A small image classifier, trained from scratch.
Data: trained on retinal OCT scans (Kermany 2017), 98430 training examples.
Rows from block 8, named by matrix and row number. Rows with one number belong to one neuron. Each number is 128 + 32 x the weight over its row's rms, rounded and kept within 0 to 255. All counts start at 0. After the name is the row's rms in percent of the matrix's.
# fc1: MLP up (model.blocks.8.mlp.fc1.weight, 256x128), inputs 0-63
# fc2: MLP down (model.blocks.8.mlp.fc2.weight, 128x256, transposed), outputs 0-63
fc1.26 099 [126 126  76 126 169 135 107  98 121 154 175 139 122 104 114 176 183 153 118 153 102 145 134 144 105 117  98 151  93 122 132 176 130 111 126 127 134 133  96 185 130 127 141 158 155 107 241  53 114 130 118 128 108 182 142 121 136 116 124 143 127 133 130  78]
fc2.26 121 [106 116 106 110  77 184  98 146 102 149 154 110  92  85 116 104 173 107 127 132 103  83 103 107 179  60 144 140 102 134 126 123 118  25 118 142 100  80 112 132 150  23 104  76 150 107 161 112 120 158 157 109 163 147  74  90 149  93 174 101 117  88 152 171]
fc1.27 108 [ 86 151 147 144 167  91 116 141 134 160 109 120 122 140 181 137 145 119 166  85  95 183 112  89 120 112 193 148 179 113 130 110  96 108 136 114 109 130 178 130 124  84 100  89 196 155 120 120  72 141  98 134 140 106 147 148 164  63 106 140  90 127 167  64]
fc2.27 107 [158 131 159 131 158 106 144 121 127 115 138 125 113  96 138 155  95 148 171 116 167 124  78  81 207 145 174 138 143  99 159 125 131 112 116 126 130 119  77 122 132 108 165 143 149 147 130 154 144 108 152 164 121  74 160  70  70 140  99 108 101 160 120 183]
fc1.28 090 [121  96 133 134 172 110 186 102 147 165 127 105 116 165 198 160 152 136 138 128 126  92 144 144 128 147  92  94 114 138 114 118  42  41  83 139 156 134 114 110 140 147 111 117 142  92  87 153 116 149 150 200 104 117 190 113 124  78 101 121 202  89 155  91]
fc2.28 081 [178 181 161 151 125 102 107 110 155  63 116 169 180 198  81 156 107 155 137 153 123 185 120 123 108 129  94 143 136 111 160  71 158 143 124 180 154 121 226 167 133 132  80  68  75  81 129 143 130 109 124 116 129 109 136 125  57  50 116 143  74 116  93 157]
fc1.29 110 [ 97  89  93 118 189 117 123 126 124 177  96 141  89 140  98 103 175 163 112 135 101 130 149  98 180 127 193 118 138 139  75 214 118 135 117 137 129 191 120 120 132  75 140 109  75 130 144 128 153 131 156 108 126 131  10 118 122 143 108 105 171 135 147 146]
fc2.29 143 [128 114 101 166 128 107 164 162 155 104  64 172 166 124 110  99 148 164 153 181 113 104 112 152 167  87 127 121 113 186 111 115 109  88  79 182 134 107  94  84 156 114 146  81 147 191 164 166 175 155 156 159 131 127  81 126 123 140 147 110 148 150  71 173]
fc1.30 101 [178 200 117 177 124  74 151 133 127 119 117 102 109 143 148 119 171  62  98 139 130  71  87 119 109 159 168 125 118 201 111 133 135 143 131 119 102  78 134 130  91 135  78 142 151 200 136 114  91 115 205 180 161 135 115 160  98 107 129 156 129 136 140 151]
fc2.30 117 [161 126 115 135 169 157 101  96 139  66  76 162 126 137 143 131  80 171 117 119 128 105 149 165 107  94  90  72 135 102 133 108 118 119 150 152  36 115 147 106 173 152 121 153 130 157 155 107 171 112 157 171 109 170 137 112 142 145 146 129 108 177 117  52]
fc1.31 094 [117 137 147  90 137  84 159 113 145  99 166 107 161 162  91 122  91 163 183  90 165 137 115 153  86 104 113 156 137  63 103  95  56 173 166 127 137 128 133 145 101 145 134 151 162 188 171 136 191 150 147 120 104 162  93 119  65 103  86  49  88  92 122  72]
fc2.31 089 [114 148 142 135 117 177 134 147 152 104 140 144  84  65 101 174 131 137 151  88 113 179 103 145 173 151 127 111 157 167 120 143  92 144 116  66 130 151 143 130 139  75  93 107  88 140 117 101 130 135 128 111 147 106 162 115 158  97 205 186 127 216 157 145]
fc1.32 106 [110 137 167 134 121  92 141 154 143 100  52 160 112 102 150 164 162 107 170 116 144  88  87 153 128  99  61 127 168 172 129 175 172 124 106 160  90 143 119 137 139 193 125  82  84  94 170  92 129 137 136  99 146 124 122 122  73  71 165  89 152  95 126 138]
fc2.32 134 [142 155 135  80 116 120 126  95 127 139 126 140 181 131 160 130 138  86 130 116  89 160 183 152 151  67 161 119 158 118 130 178 124 126 138 160 149 121 127 168 204 117 103  96 175 108 147 140  73 108  48 108 133 145 130  91 183 103  85 120 109  81 146 104]
fc1.33 118 [ 79 153 247 122 108  96 113 148 112  84 127 134 121 164  94 156 127 163 101 158 129 142 111 135 122 106 149 106 164  83 133 114  56 112 169  46  75 184 134 120 115 127 149 115 151 150 124 168 188  85 119 117 145 139 116 144  89 137 158 123 122 155 204 160]
fc2.33 114 [100 112 173 102 126 173  93  92 158 118 177 174  49 122 119 185 126  78 172 148 172 137 129 120 106 125 109 142 125 146 156 153 174 119 197 151 118 154 174  65 129 155 125 160  96 133 151 165 139 141 140  85 150 125 145 128 101 128 140 153  78 134  88 116]
fc1.34 112 [153 117 127 110 157 194 131 138 162 134 169 123 162 147 144 137 133  99 124 159 101 148  63  49 128 133 126 134 114 112 122 126  60 118 119 124  96 125 119 123 137  84 170 175 164 100 205 153  90 140  55 136 111 137 148 141  99  77 108 140  89 121 177  73]
fc2.34 114 [ 90 165 156 177 111 139 107 169 144 113 108 128 128 107 149 168 114  77 113 158 123  88 143  99 128 149 109 161  77 163 141 179 108 157 102 177 115 158 144  69 170 195 146 114 167 159 135 162 160 151 180  89 101 143  87  98 132  92  77  81 167 166 124  64]
fc1.35 098 [ 99 117  96 106 137 121  72 123 141 169 149 190 197 100 132  97  88 155 144  54 101 106 139 109 113 102 107 114 105 115 108 170 138 161 148  98 132 196 158 136 113  93  91 168 102 122  96 138 122 164 151 109 137 128  86 132  93 125 109  96 122 122 178 149]
fc2.35 098 [150 131 107 208 156 122 134 113 174 117 117 140 107 144 111  85 121 124 126 112 177  97 121 147 180 147 126 145 116 175 126 163  89  68 149 141 122 123  96 117 172 168 114 171  97 160 163  45 174 129 121 173 123 109 118 100 190 103 193 154 180 116 130 114]
fc1.36 097 [194 162 137 105  96 144 142 126 111 145 109  89  60 102 120 139 140  97 124 167 119 144 219  86 126  54 126 147 110 147 161 145  61 115 104 125 141 161  96 140 102 119 143 104 134 128 158 144 118 170 146  80 136 131 105  64  82 146  77 133 153 106  91 121]
fc2.36 117 [131 121 147 114 159  53  82 129  94 130 105 163 170 162 145 117 136 134 133 112 162 106  98 120 122 149 108 192 180 131  21 121 130 194  69 160 165 123  83 149 199 159 172 116 104 112 113 150 146 157 109 200  87 129 153 133 120 122  89 110 109 103 150 141]
fc1.37 103 [129  98 132  93 128 142 130  79 164 122  76 134 151 184 159  79 123 176 143 104 152 190 104 122 131 161 100 159 133 113 119 153  95 148 129  69 115  93 143 125 151 130 152 139  87 122 155 101 158 138 100 160 164 149 123 103  87  83 134 210 177 169  98 163]
fc2.37 094 [ 62 154 114 169 138 119 123 163 115 144 119  99 129 167 131 147  87 130 153 138 147  75  85 112 106 120  79 109 146 112  99 135 144 104 148  79  63  96 108  96 137 134  93 184 126 165 163 201 169 167 104 129 156 179 154 167 170 173  47 135 130 148 110 189]
fc1.38 097 [103 127 115  99  90  97 111 114 111  58 203 143 122 181 122 174  88 147  99  94 146 155 131  82 140 121 141 108 113  96 173 130 147 181 111 133 114 134 147  93  96 132 142  90  86 144 165 133 146  93 127 129 145 123 205 109 140 154 157 119 154 157 128 170]
fc2.38 110 [178 100 129  99 106  86 129 119 118 110  58 123 135  83 131 158  75  99 151 151  58  55 120 117 110 170 131 187 113 118 147 109 176 122  79 139 129 131  81 160 112 147 103 121 149 168 161 136 121  86 142 165 125 119 122 171 110 148 155 118  49 118 159  86]
fc1.39 100 [203 145 111 147 134 131  78 129 165 112 131 144  89 125  95 146 104 141 152 183 163 123 162 184 138 117 183 163 104 128 136 110 174 151 119 144 129 171  92 152 132 184 121 122 122 129  71  82  99 114 116 132  92  96 138 177 120 114 114 179 169  74 162 111]
fc2.39 114 [119 124 110 102 140 191 117 170 110 114  87  91 164 123 123 150 142 125 161 183 164  91  15  92 157 100  75 143 126 156 104 114 127 133 123 129  97 110 196 124 145 122 118 128 152 199 131 112 141 120 106  78 172 151 159 200 114 159  86 119 106 103 173 106]
fc1.40 104 [127 164 103 123 155 115 164 174 183 169 162 185  71 106 158 131 184  72 170 137 133 150  96 154  97 136 204 158 111 114 131 126  91 117 116  81 192 123 159 135 219 122 205  77 129 164 106 106 138 143 153 142 101 154 148  87 118 133  98  84 136 106 126 135]
fc2.40 128 [110  67 142  75 131  95 174 124 106 147 133 121 120 116 174 119 146 109  86 128 124 109 103 175 120 211 136 218  92 115 150 122  93 124  79 183 156 160  89 134  61 142 113 157 163 135 123  72  77 128 171 108 113 151  84  79 174 138 100  82 153  89 110 116]
fc1.41 088 [155  62  95 123  99 100 145 111 130 117 167 124  85  97 164 120 104 103 135 119 115 126 146 160 100 160 149 113 127 123 106  81 121  85 121 134 167 143 137 147 141 159 122 169  71 157 182  97 117 177 107 125  95 161 137 102 161   0 130 112 146 143 133 108]
fc2.41 097 [151  75 159  98 145  93 128 123  97  93 137 167 148 147 135 113 112 114 106 185 117 131  83 158 121 120 206 182 115 116 164 150 175 106  86 162 137  94 147 146 104 181  68  70 151  91 156 161 115 151  88 133 165 126 151  88 163 122 145  83  96 176 147 159]
fc1.42 096 [108 109 162 140  90 152  83  47 120  88 100 114 163 140 119 151 112 142 115 157 117 116 199 169 147  98 163 107 119  81 139 105 108 118 137 131 138  88 169  86 123 102 177 111 120 169 140 158 159 163 145  98 108 115 141  94 142  54 130 133  68 129 129 188]
fc2.42 111 [113 150 136 117 150 106 126 111 104 124 122 172 118 155 144 192 124 205 145 123 106  81 112 113  79 160 136 102 106 174 150 129 132 164  98 113 115 127 147  81 134 116 117  25 148 165 101 108 164 144 171 181  82 142 140 138 144 124  96 111  90 219 142  76]
fc1.43 089 [128 151 140 187 143  77 143 117 144 146 122 113 131  85  70 140 130 128  97 164 175 103 109 110 168 102 127  88 105 169 155 141 161 195 162 162 144 193 169  97 183 129  80  91 113  63  71  99 143 115 112 119 120 107 109 107 149 113 189 158 144 136 163 144]
fc2.43 082 [173 150 171 157 111 174 130 141 134 142  94  98 139 152 133  35 166 135 138 125 155 196 119 118 122 136 107 134 104  66 124  79 149  80 160 124 111 140 105 134 167  73 158 182 136 163 141 137 141  96 154 166 175 119  96 127 147  76 148 156 105 122 119 151]
fc1.44 091 [173  26 113 148 155 121  78 165 169 107 195 168  79 145 134 153 162 120 105  93 181 101 129 107 136 124 120  74 135 145  84  40 132 127 132 153 156 179 146  90  87 124 122 123 118  96 187  94 131 131  92  85 124 145 132 141 147 138 121 169 144 125 111 168]
fc2.44 087 [175 123  87 151  66 118 140 135 123 124 111 117 110 132  98 117 131  74 124 146 142 139 140 147 176 177 155  87 105 196 142 128 148 146 113 136  74 222 105 158  63 120 121 160  88  94 131 117  88 110 123 125 157  47 136 145 146 138 117 111 160 143  98 109]
fc1.45 095 [117 110 138  93 103 102 131  80 130 159 133 107 129 126  82 129 125 194  77 136 110 132 151 113 164 140 106 177  54 126 141 142  88 175 125 164 109  89 144  83 126 165  86 175 108  68  65 120 155 121 144  85 180 169 149 156 149 104 146 103  88 156 159 166]
fc2.45 098 [177 118  67 159 106 170 143 107 122  92 130  89 128 130 144 146 100 146 103 109 110  46  92  99 156 121 142 164 134 154 100 129 121 187 113 101 148 102 111 130 133  94  38 153 173 119 148 116 157 117 166 135 150 122 166 113 196 141 102 126 139 147 105  97]
fc1.46 085 [136 142 136 103 143  79 134  62 188  81 142 138  93 116 155 119 173  68 171  87 106 120 128 103 101 101  93 160 110 122  88  97 114 161 152 165 124 136 122 192 142  46 111  94 217 107 101 121 178 175 164 151  69 174  36 116 156 157 123 187 138 125 121  92]
fc2.46 104 [ 86 105 134 156 175 120 141 133 160 187 125  59 121 168 120  99 148  97 142 127 120 147 150 141 121 182  91 121  65 121 119  84 134 175 187 141 134  80 103 138  91 203 111 137 127 144  89  86 143 134 138  87  79 125  97 115 178 150 149  94 171  98 132 161]
fc1.47 095 [112 139 115 110 145 142 146 171 110 136  90 162 145 190 106 138 139 140 166 122  97 149  89  92 123 104 158 186 196  71 129 119 129 103 149  97 114 121 177 168 129 162 111  95 130 147 101 117  64 179 119 130 157 107 178 116 118 134  86 138  79 131 144 100]
fc2.47 106 [109 138  92  76 167  92 136 145  91 135 162 148  82 129 117 105  92  86 128  97 118 142 120 105  85 132 142 166  90 179 115 147 121 126 125 146 111 106 110  89 147 191 203 119 131 117  98 145 153 108 101 147 104  54 146 127  63 114 143 116 145 130 109 137]
fc1.48 096 [ 68 137 133 101  60 135 154  96 129 129 167 168 167 131 110 166 100 164 154 157 101 104 113 167 187 148 183 130 138  61 165 111 122 193 148 136  72 206  97 117 165 125 123  83 151  78 139 145 191 145  98 116 125 136 155  75 129 129 148  87 176 118  89 119]
fc2.48 074 [ 98 165 125 163  84 179  38 218 154  99 121 107 171 130 130 102 100  78 122  78 167 155 168 121  84 111 116  99  57 126 124 113 129 152 131 105 148  90 197 151 163 175 127 132  92 101 166 146 115  85 111 196  98 142 136 106 145  72 121 134 122  52 115 140]
fc1.49 092 [122  74 129 106 148 169 107  81 123 125  99  93 108 110  84 129  67 164  93 126 164 107  96 144  95 142 156 113 100 182 109 147 108 112 152 134 174 157 128 118 166 145 149 129 152 111  91 135 113 153  58 152  88  58 122 136 118  79 138 103 179 149 174  61]
fc2.49 098 [155 100 180 160 141 105 148 132 184  99 144 104 181 164 169 165  92 173 137  85  93 146 200  43  84 121 118 128  87 128 136 136 146 114 109 154 146 159 130 175  72  82 122 153 176 131 105 122 121 126 200 133  77 183 130 157 143  94 100  78 115 116 167 112]
fc1.50 121 [131 108  91 148 153 127 156 109 143 112 140 130 149 155 116 177 141 116 114 112 112 117  99  96  96 152 170  70 103 168  71 105  91  99 159 117 172 149 145 116 138 133 127 128 147 128 109 117 137 114  97 142  92 199 141 148 135  76 104  93 120 127 137  40]
fc2.50 105 [ 58 112 158  86 116 100 128 113  65  55  74  85 127 158 123 135  82  90 137 128 112 161 151 180  78 121 106 125 121  99 107 132  86 131 119 143 137 136 148 165 108 204 165  93 128 136 103 115 156 143  59 115 147 118  93 122 147 136 108 156 163 156 102  99]
fc1.51 109 [112  87 150 118  79 102  83 127 115 134  95 112  78 160 103 152 167 103  95 179 109 146  65 136 158 128 115 135 183 143  60 161  71 165 137  44 116 127 154 161 101 153  90 163 127 154  85 185  92 114  84 139  61 126 172 134 124 113 156 170  91  76 165  76]
fc2.51 103 [ 34 173  70 103 140 138 130 148 179 131 132 121 103 141 150 132 102 106 174  81 160 118 135 118  97 148  87 139  80 126 147 181 178 130 115 124 154 113 116 105 159  82 168 147 102 116 162 108 139 109 137  55 179 111 119 129 108 160 119 101 171 144 112 110]
fc1.52 108 [142  92  74 120 157 158 114 144 160  95 195 172 158 128  64 171 118 163 152 125 142 147  73 162 113 125 117 115  97 191 104 125 131 146  62 137 136 126  98 155  46 175 153  74 190 114  62 129 115 153 103 108 107  92 139 145 119 158 135 103 148 141 144  84]
fc2.52 119 [144 112  69 105 176  87 125 108 131 158 125 196 139 108 165 139  81 133 148 140 137 110 162  75 102  73 115  71 134 136 125 104  94 131 121 142 117 175 148  60 171 114 128 141 123 204 107 183  89 141 142 138 170 149 118 191 165 147 124  68 122 102 131  72]
fc1.53 105 [155 121 101 128 119 151 176  99 105  71 163 101 110 150 113 161 131 132 104 108 120 101 166 120 180 151  98 144 126 120 127  93 199 113  86 137 162  86 159 164 176  76 142 115  97 139 117  96  99 133 167  91 149 149 166 127 124 118 122  78 166 130  83 214]
fc2.53 100 [146 128 141 143 153 166 105 112 123 119 119  75  92 153  68  96 133  99 120 159  95  92  96 132  64  79 179 175 133 155 135 142 132 102 107 100 129 133 106 164  71 179 124 143 135  67 122 185 115 119 116  80 142 161 162  81 129 133 108 154 114 198 141  92]
fc1.54 106 [101 102 142 168 141 153 115 147 151 134  99 146 131 168 104 107 193 177 109 167 192 136 116  96 126 108 107 161  75  92 118 127 113 121 111 107 160 147  57 108 113 179 118 140 152 110 148 135  86 141  60 155 139 145  99  95 154 103 163 141 102 166  72  66]
fc2.54 113 [105 117 146  67 129 140  76  94 156 143  98 149 161 191 131 109 116 122 152 161 100 155 149 168 102 132  72 188 149  89 100 144  52 173 119 148 180 126 173 146 123 171 157 170 147  77 153  95 106 164  93 136 119 128 161 105 183 142 143 100 164 102 152 137]
fc1.55 099 [139 167 118 125 142 202  99 105  63  91  27 103 170 110 105 128 122 116 118  84 116 138 132 125  97  89  69 139 108  89 112 121 157 172  99 134 157  80 104 154 138 103 139 127  99 147 173 157  58 162  66 144 133 113 108 147 147 131 151 142 183 184 133  99]
fc2.55 080 [171 116 160 173 125 125 140  78 130 142 139 151 109 113  93  78 100 117 106 130 125 138  61 168 107 169 119 198 150 137 105 191  58 130  90 163 158 172 180 109 103 120  96  33 179  77 113 140 122 128 134 149 117 130  88 160 139 150 136 146  98 121 118 105]
fc1.56 110 [ 67 125  83 131 158 147 108 133  93  92  95 139 100 139 122 158 181 113 143 112 102 130 142 128 161 130 160 198 158 147 137 140 129 118 110  98  98 140 155 137 127 127 101 155 131 149  91  72 100 134  74 135  51 152 119 136 128 133 172 107 152 112 134 117]
fc2.56 125 [ 95 130 103 150 136 145 147 156 103 113  89 174 201 150 150 156 109 147 146 106  97  82  95 136 151 140 115 174 195 162  96 107  89 134  41 131 179 128 122 108  26 104  95 148 122 136 153 167 122 155  95 160  65 167 102 175 164 155 111 146 118 149  73 167]
fc1.57 094 [105 118 189 115 124 115 130 117 134  87  96 129 141 126 119 136 149 133 138 112 155 169 199 114  92  65  65 195 105 169 174 114 128 164  94 140 111 125 149 124  76  85 101  94 178  56 126  88 112 138 149  96 186 151  64 133 105 172 171 131 117 142  96  98]
fc2.57 088 [148 175 116 161 143 136 149 185 172 157 141 143 155 177 184 136 108 112 108  75 184 127  96 140  77 146  86  57  71 171 131 128 155 184 152  78 131  94  87 147 129 104 100 128 111 143  92 101 108 136  89 171  74 180 199 165 230 154  65 150 145  96 154 117]
fc1.58 102 [134 144  95 101 173 130 115 102 167 128 148 127 152 145 137 160 150  89 102 119 176 153  77 161 144 171 152  53 125 143 105 143 105 170  84 120 100 134 157 136 196 138  82 160 119 131  49  80 147 107 118 103  84 139 139 100 111 131 197 151  74 116 185 157]
fc2.58 077 [ 87 185 132 206 145 153 170 131  87  96  93 108 125 155 116 131 120 180 154 137  93  74 152 165  66 140 123 136 113 101 148  79 171  81 149 127 102 142  84 111 119  73 165  94 151 135 107 134  83 131 155  96 151 125 115 160 170 161 136 156 130 106  85  68]
fc1.59 090 [152 135 113 126 136 136  67 117 149 145 136 141 121 110 104 143 168 174  92 143 125 137 163 113 152 130 165 186 192 125 165  97 131 143 103  93 193  82 123 190  97  52 130 170  97 181  54 128 113 134  85 108  72 161 114 114 169 173 173 101 105 109 168 150]
fc2.59 111 [180 122 111 119 118 160  94 166  83 203 135 127 167 139 179 151 147 131 122 129 142 162 143 145 182 199 145 103  80 199 146 121 201  96 128 162 166 128 113 155  99 115 153  95  98 160  91 138 192  90 108  77 181 119 132 190 126 148  99 114 137 134 167 147]
fc1.60 109 [126 103 189 117 111 130 129 192 128 110 156  73  84 168 130 134 134 150 116  62 149 107 136 119 123 172  81 102 102 138 101 146 130  82  97 141 139 168 119 160 166  97 135 110 152 141 159 149  93 142 120 137 139 198 202  80 112  52 140 125 164 143 146 113]
fc2.60 117 [148 122 152  55 100 148 207 116 175 156  94 158 111  96 101 134 109 123 133 151 119 159 136 219 103 114 128  74 157 104 139  86 122  46 112 131 126  96 155 182 120 122 103  78  91 104 133 156 100 112 155 172 159  99 121 156 172 138 116 109  95 158 117 163]
fc1.61 096 [ 95 172  94  77 122 103 153 143 125 119 129  60 112 147 153 171 178 104 152 133 148 109 179  97 152 107  95 145 123 196  92 153 164 124 160 153 153  78 144 139 168  60 195 103  91 165  99 147 105 120 164 106 160  88 175 153 134 135  92 137 169 174  62 133]
fc2.61 110 [115 157 137  99 178 164  91  94 141 134 171 102 132  98 160 117 125 116 112 168  81 116 107 188 145 137  94 132 173 103  85 129 121 162 145  94 148 118  57 143 100 154 159 123 119  57 106 110  93 126  43 119 148 152 181  78 157 122  75 140 159 206 111  98]
fc1.62 100 [ 91 183 133  99 174 138  96 119 129 117 106  80 124 150 138 154 146 130 134 202 120 133 144 149 126 100 123  93  88 101 146 127 150 138 129 135 153 191 104  88 122  83 168 147  69 119 100  81 109 124  97 143 125 144 146 126 203 152 172  95 121 121 100  92]
fc2.62 105 [142 153 115 148 138 160 154 114 141 149  97  88 152 191 206 154  97  82 162  91 170 174  94 142 174 175 112  57 149 116 142 114 156 172 152 127 135  56 136 133 239 157 119 127 144  82 134 122  84 138  92 120 147 122 142 144  74 132 106 140 140 128 146 157]
fc1.63 115 [161 172  91 118 134 146 138 176 116 116 190 105 114 116 189  72 159 115 165 117 125 201 161 146 174 100 128 133  83 136  94 132  64 173 137 145  97 122 173 110  83 104 130 139  86 125 161 121  98  75 161 101 113 133 104 104  71 122 140 123 139 104 107 143]
fc2.63 091 [ 94 102  77  74 130 129  90 121 114  83 122 115  78  95 142 194 184 123 130 101 111 116 144  87 101 172 130 158 107  98  93 141 130 128 114  78 157 174  98  74 188 149 144 172 134 156 145 124 154 102 145 151  88 161 143 123 193 157 104 101 185  94 137  99]
fc1.64 093 [ 80 117 227 110 169  93 124 180 158 152 106  74 175 146  86  81 159 100 149 157 162 119 100 145 152 102 118 144 121 162 141 240 180 119  80 171 141  98 124 133 187 168  98 111 151 136 141 164 112 112 129  94 137  80 153 133  84 108 102  73 131 141 144 127]
fc2.64 086 [ 99 147 108 123 146 115 122 109 194 138 143 169  89  84  72 166 156 134 136 149 131 128 142  61 135 195 197 136 153 169  91 101 214 131 141 107 131 231 121 167  94 118 121 168 157 123 162 106 166 122 133 139 109 116  75 164 157 174 173 125 106  90 138 128]
fc1.65 094 [104 144 174 137 134 131 135 116 132 122 135 175 120 153  78 137 160 128 140 139  72 163  75 186 117 114 169  97 133 164 125  87  68 152  78 174 124 166 157  81 132 146 167 132 153 127 144 164 168 127 163  80 145 180 169  88 152  37  84 117 171 137 169 110]
fc2.65 098 [163  83 140 113 182 117 138 222  89  68 106 151 168 127  71 127 142 173 107 108 146 113 156  69 165 154 101 125 118 122 125 139 176 114 159 130 140 116 109 159 125 156  86 162  88  95 124 109 119 162 113 123 160  57 127 124 119 116 150 113  97 144 139 115]
fc1.66 106 [179 159 117 150 149  95 132 140 179 116 112 128 130 131 122  80 129  90 136 110  88 103  50 217 163 102 169 185 159  95 179 173  42 109  95  87 160 127 154 114 109 149 141 121 133 118 101 150 171 141 135 128 131 167 129  80 142 124  86 101 112 112 109  87]
fc2.66 111 [145 129 156 138 165 157 101 165  84 104 156 122 109 117 171 110 142 117 117 219 149 102 106 172 115 145 160 150 135 127 203 125 141 169  77 117 183 141 118 174 130 145 142  94 129  99 106 129 121 131 144  89 116 149 181 114 118 165  67 163 145  79 121  84]
fc1.67 092 [198 105 146 135 138 123  70  99 105 107  66 118 196  80 143 109 141 115 116 163 114 116 104 121 158 141 103 128 139 119  85  60 132 134  59 157  98 122 146 110  97 236 107 119 158 108 145 130 132 119  77 173 116 108 169 135 158  30 145 154 135 131 135 102]
fc2.67 101 [169 107 181 118 113 148 123  87 119 152 225 137 114 156 145 134 157  60 147 123 116 118 158 134  98  66 106 114 137 129 127  94 156 101 114 113 165 150  66 138 117 162 182 122 134 149 185 104 150 108 137  52 150 108 125 133 107  78 139  79  75 117 131 166]
fc1.68 110 [100 188 138 112 133 124 136 150  90 141 132 160 120 160 161  91  84 141 157  87 192 148  52 137 100 148 128  99  75 137 148 163 120 110  79 143 120 102 129 130 111 146 170 137 176 128  91 131 108 124 167 143  94 147 138  98 139  99  94 202 145 148 141 101]
fc2.68 099 [ 52 185 102  82 137  84  53 187 165 159 108 100 159 135  81 187  99 112 128 140 131  89 116 140 106 129 120 139 168 109  94 114  76 172 120 139  74 119 107 144 142 123 121 142 152 176 157 123 116 192 103  94 160 115 106 127 172 127  88 135 102 125  87  98]
fc1.69 112 [121 189 190 128 158 115 123 122 112 184 184 164 142 158 133 112 101 117  84 124 112 120 160 154 146  71 149 178 113 129  95 146 184 130 156 114 158 126 145  93 147 135 107 183 140 132 117 111 145 131 149 151 151 156  68 134 117 106  49  92 141 122 213 124]
fc2.69 091 [ 91 114 107 116  62  87 136 112 118 154 126 115  78 120 108 168 143 150 195 138 120 146  61 108 128 115 163 170 182  89 139 122 195 113 120 106 193 128 196 141 112 152 100 138  97 150  83 115  87 125 121 141 153 141 104  94 172 109 117 118 157 171 161 123]
fc1.70 097 [107 122 178 131  80 121 142 115 176 111  81  95 121 138  82 124 143 116 167 147 178 146 121 142 141 131 117 129 118 126 157 207 166 130 149 162 112 167  98  98 152 131 141 118 153 103 130  89 166 140 101  66 119  86  71 157 142 150 156 119 124 139 176 128]
fc2.70 082 [ 76 108 168 147 130  93 142 139 187 155 201  75  86 135 151 172 177 152 102 108 137 125 111 130 163 122  99 116 109  93 120 144 193 117 114  97 152 155 126 156 110 140 122 174 140 111 185 122 166  91 160 145 139 161  36 167  78 161  96 184  90 117 159 126]
fc1.71 094 [109 137 134 155 140 130  84  64 145 139  86  80   4 128 193 167 143 175 117 150 130 109 158 148 121 121 173 127 165 123 104 144 124 119  84 104 151 116 118 160 111  95 129  97  83 121 120 118  95 129  29 170 111 130 147 170 123 132  87 126 115  68 166 104]
fc2.71 101 [129 173 102 141 152 140 130 185 122 123 130 170 184 143 151 122  83 136 144 138 135 132 130  87  90 151 101 148 107 194 170 151 145 138 126 115 182 166 166 116 106  88 169 166 136 141  66 128 172 142 213 123 129 133 109 110 133  88  89 144 128 181 125 121]
fc1.72 089 [162 127  69 148 122 119 111 122 167 135 163  44 139 113 110 157 133  84  91 146 145 188 111 159 105 110 171  79 134 165  82 161 149 144 133 180 164  94 144 132 142 111 123 118  77  61 146  97 136 107 112  79 130 142 155 151 144  99 106 166 107 103 100 138]
fc2.72 070 [109  74 134 142 133 111  88 108 146 147 141  92  89 156 164 112 121 157 100  91 122 101 140 134 167 151 157 139  99 131 102 145  99  78 114  99 150 146  80 188 159 165 112 114 151 148 121 165 124 135 129 134 168 119 113 123 149 141 128 184 153 178 238 128]
fc1.73 087 [178 159 145 126 108 129 131 149 147  93 165 143 174 162 154 166 124 106 155 135 102 140  83  96 110  86 116 100 133 122 152 176 151 117 169 174 164  58 116 105 104 144 101 176 184 114 107 133 123  89 113 122 125 194 112  91 127 110 194  77 124 104 100 102]
fc2.73 046 [123 123  91 135 114 195 133  93 137 135  90  80 144 142 155 176  91 120 110 117 134 184 125  93  96 141 127  77 147  46 112 143 134 136 136 144 184  48 108 125 101  98 167 171 168 138 155 104 217 158 111 125 157 116 157 115 174 126  26 160 107 101 177  70]
fc1.74 089 [ 91 122 177 103 146 122  63 130 156 154 155 150  87 159  70  82 202  77 105 159  89 119 110  88  84 141 108 136  97 114 127 134 132 159 108 179 182 144 146  86 164 163 139 110 136 115 180 151 148 113 117 168 104 121  33 150 149 195 162 124 108  85 131 120]
fc2.74 134 [139 111 106 188 108 116 169 156 156 182 144  79 189 107 120 134 133 137  75 121 109 159 152 107 151 153 113 141 114 136 162  73 165 155 105 156  95 103 142  86 119 150  75 117  94 106 121  99 131 196 127 105 112 110  81 161 120 134 144 177 142 184  96 127]
fc1.75 099 [115 119 139 116 137  91  83 112 143 127 168 159  91 105 114 120  99  98 148 115  80 144 112 103 139 111 220 173 104 160 119 171 123 176 142 132 130 103 112 100 128 171 124 153 135 118 138 153  78  95  63 137 157 167 144 128  91  96 113 143 143 153 171 178]
fc2.75 119 [118 138 104  99 105 136 113 112 149  71  91 149  87 121 141 196 110 174 153  81  87 114 128 113 134 153  95  93 145 180  90 111 142 133 129 145 146  83 148 100  87 144  83  99 108 123 151 192  99 163 166 201  95 109 126 111 126 173  96  98  35 186  98 143]
fc1.76 106 [156 117 179 102 137 111 122 176 132 151 185 107  51  84 182 106  96 110 105 130 101 180 113 144 160 130 132  94  95 118 152 104 156 109 147  94  95 177 145 138 131  64 134 102 118 160 218 106 109 135 105  87 124  72 119 120 107  68 137 122 129 171 135  85]
fc2.76 112 [167 129 199 116 164  63 175  99 108 106 134 100 123 123  78 124 125 145 164 127 118 153 156 179  72 123 123 167 136 109 101 166 155  95 138  27 118  60 150 164  63 167 146 139 123 163 152 139 119 209  87 142 156 145 169 131 113 125 136 191 163 163  89 165]
fc1.77 098 [ 80  91 117 118 144 181 152 145 120 135 151  97 152  82 136 166 102  97 164 121 151 116 122 143 160  95 157  89 117 118 131 117  88 165 120  53 134  97 125 154 124 128 103  82 114  45  70 184  83 107 138 115 155 185  97 115 136 106 106  85  86 143 110  60]
fc2.77 059 [114 141 150 142 142 110  91 147 130 186  88 133 124 174 164 182 124 152 133 147 120 143 133  85 172  94  93 159 161 126 106 172  89 148  69 114 194 175 164 127  73  77  97 115 112  71 160 194 102  67 108 139 135 150 157 135 188  97 140 204 168  99 104 133]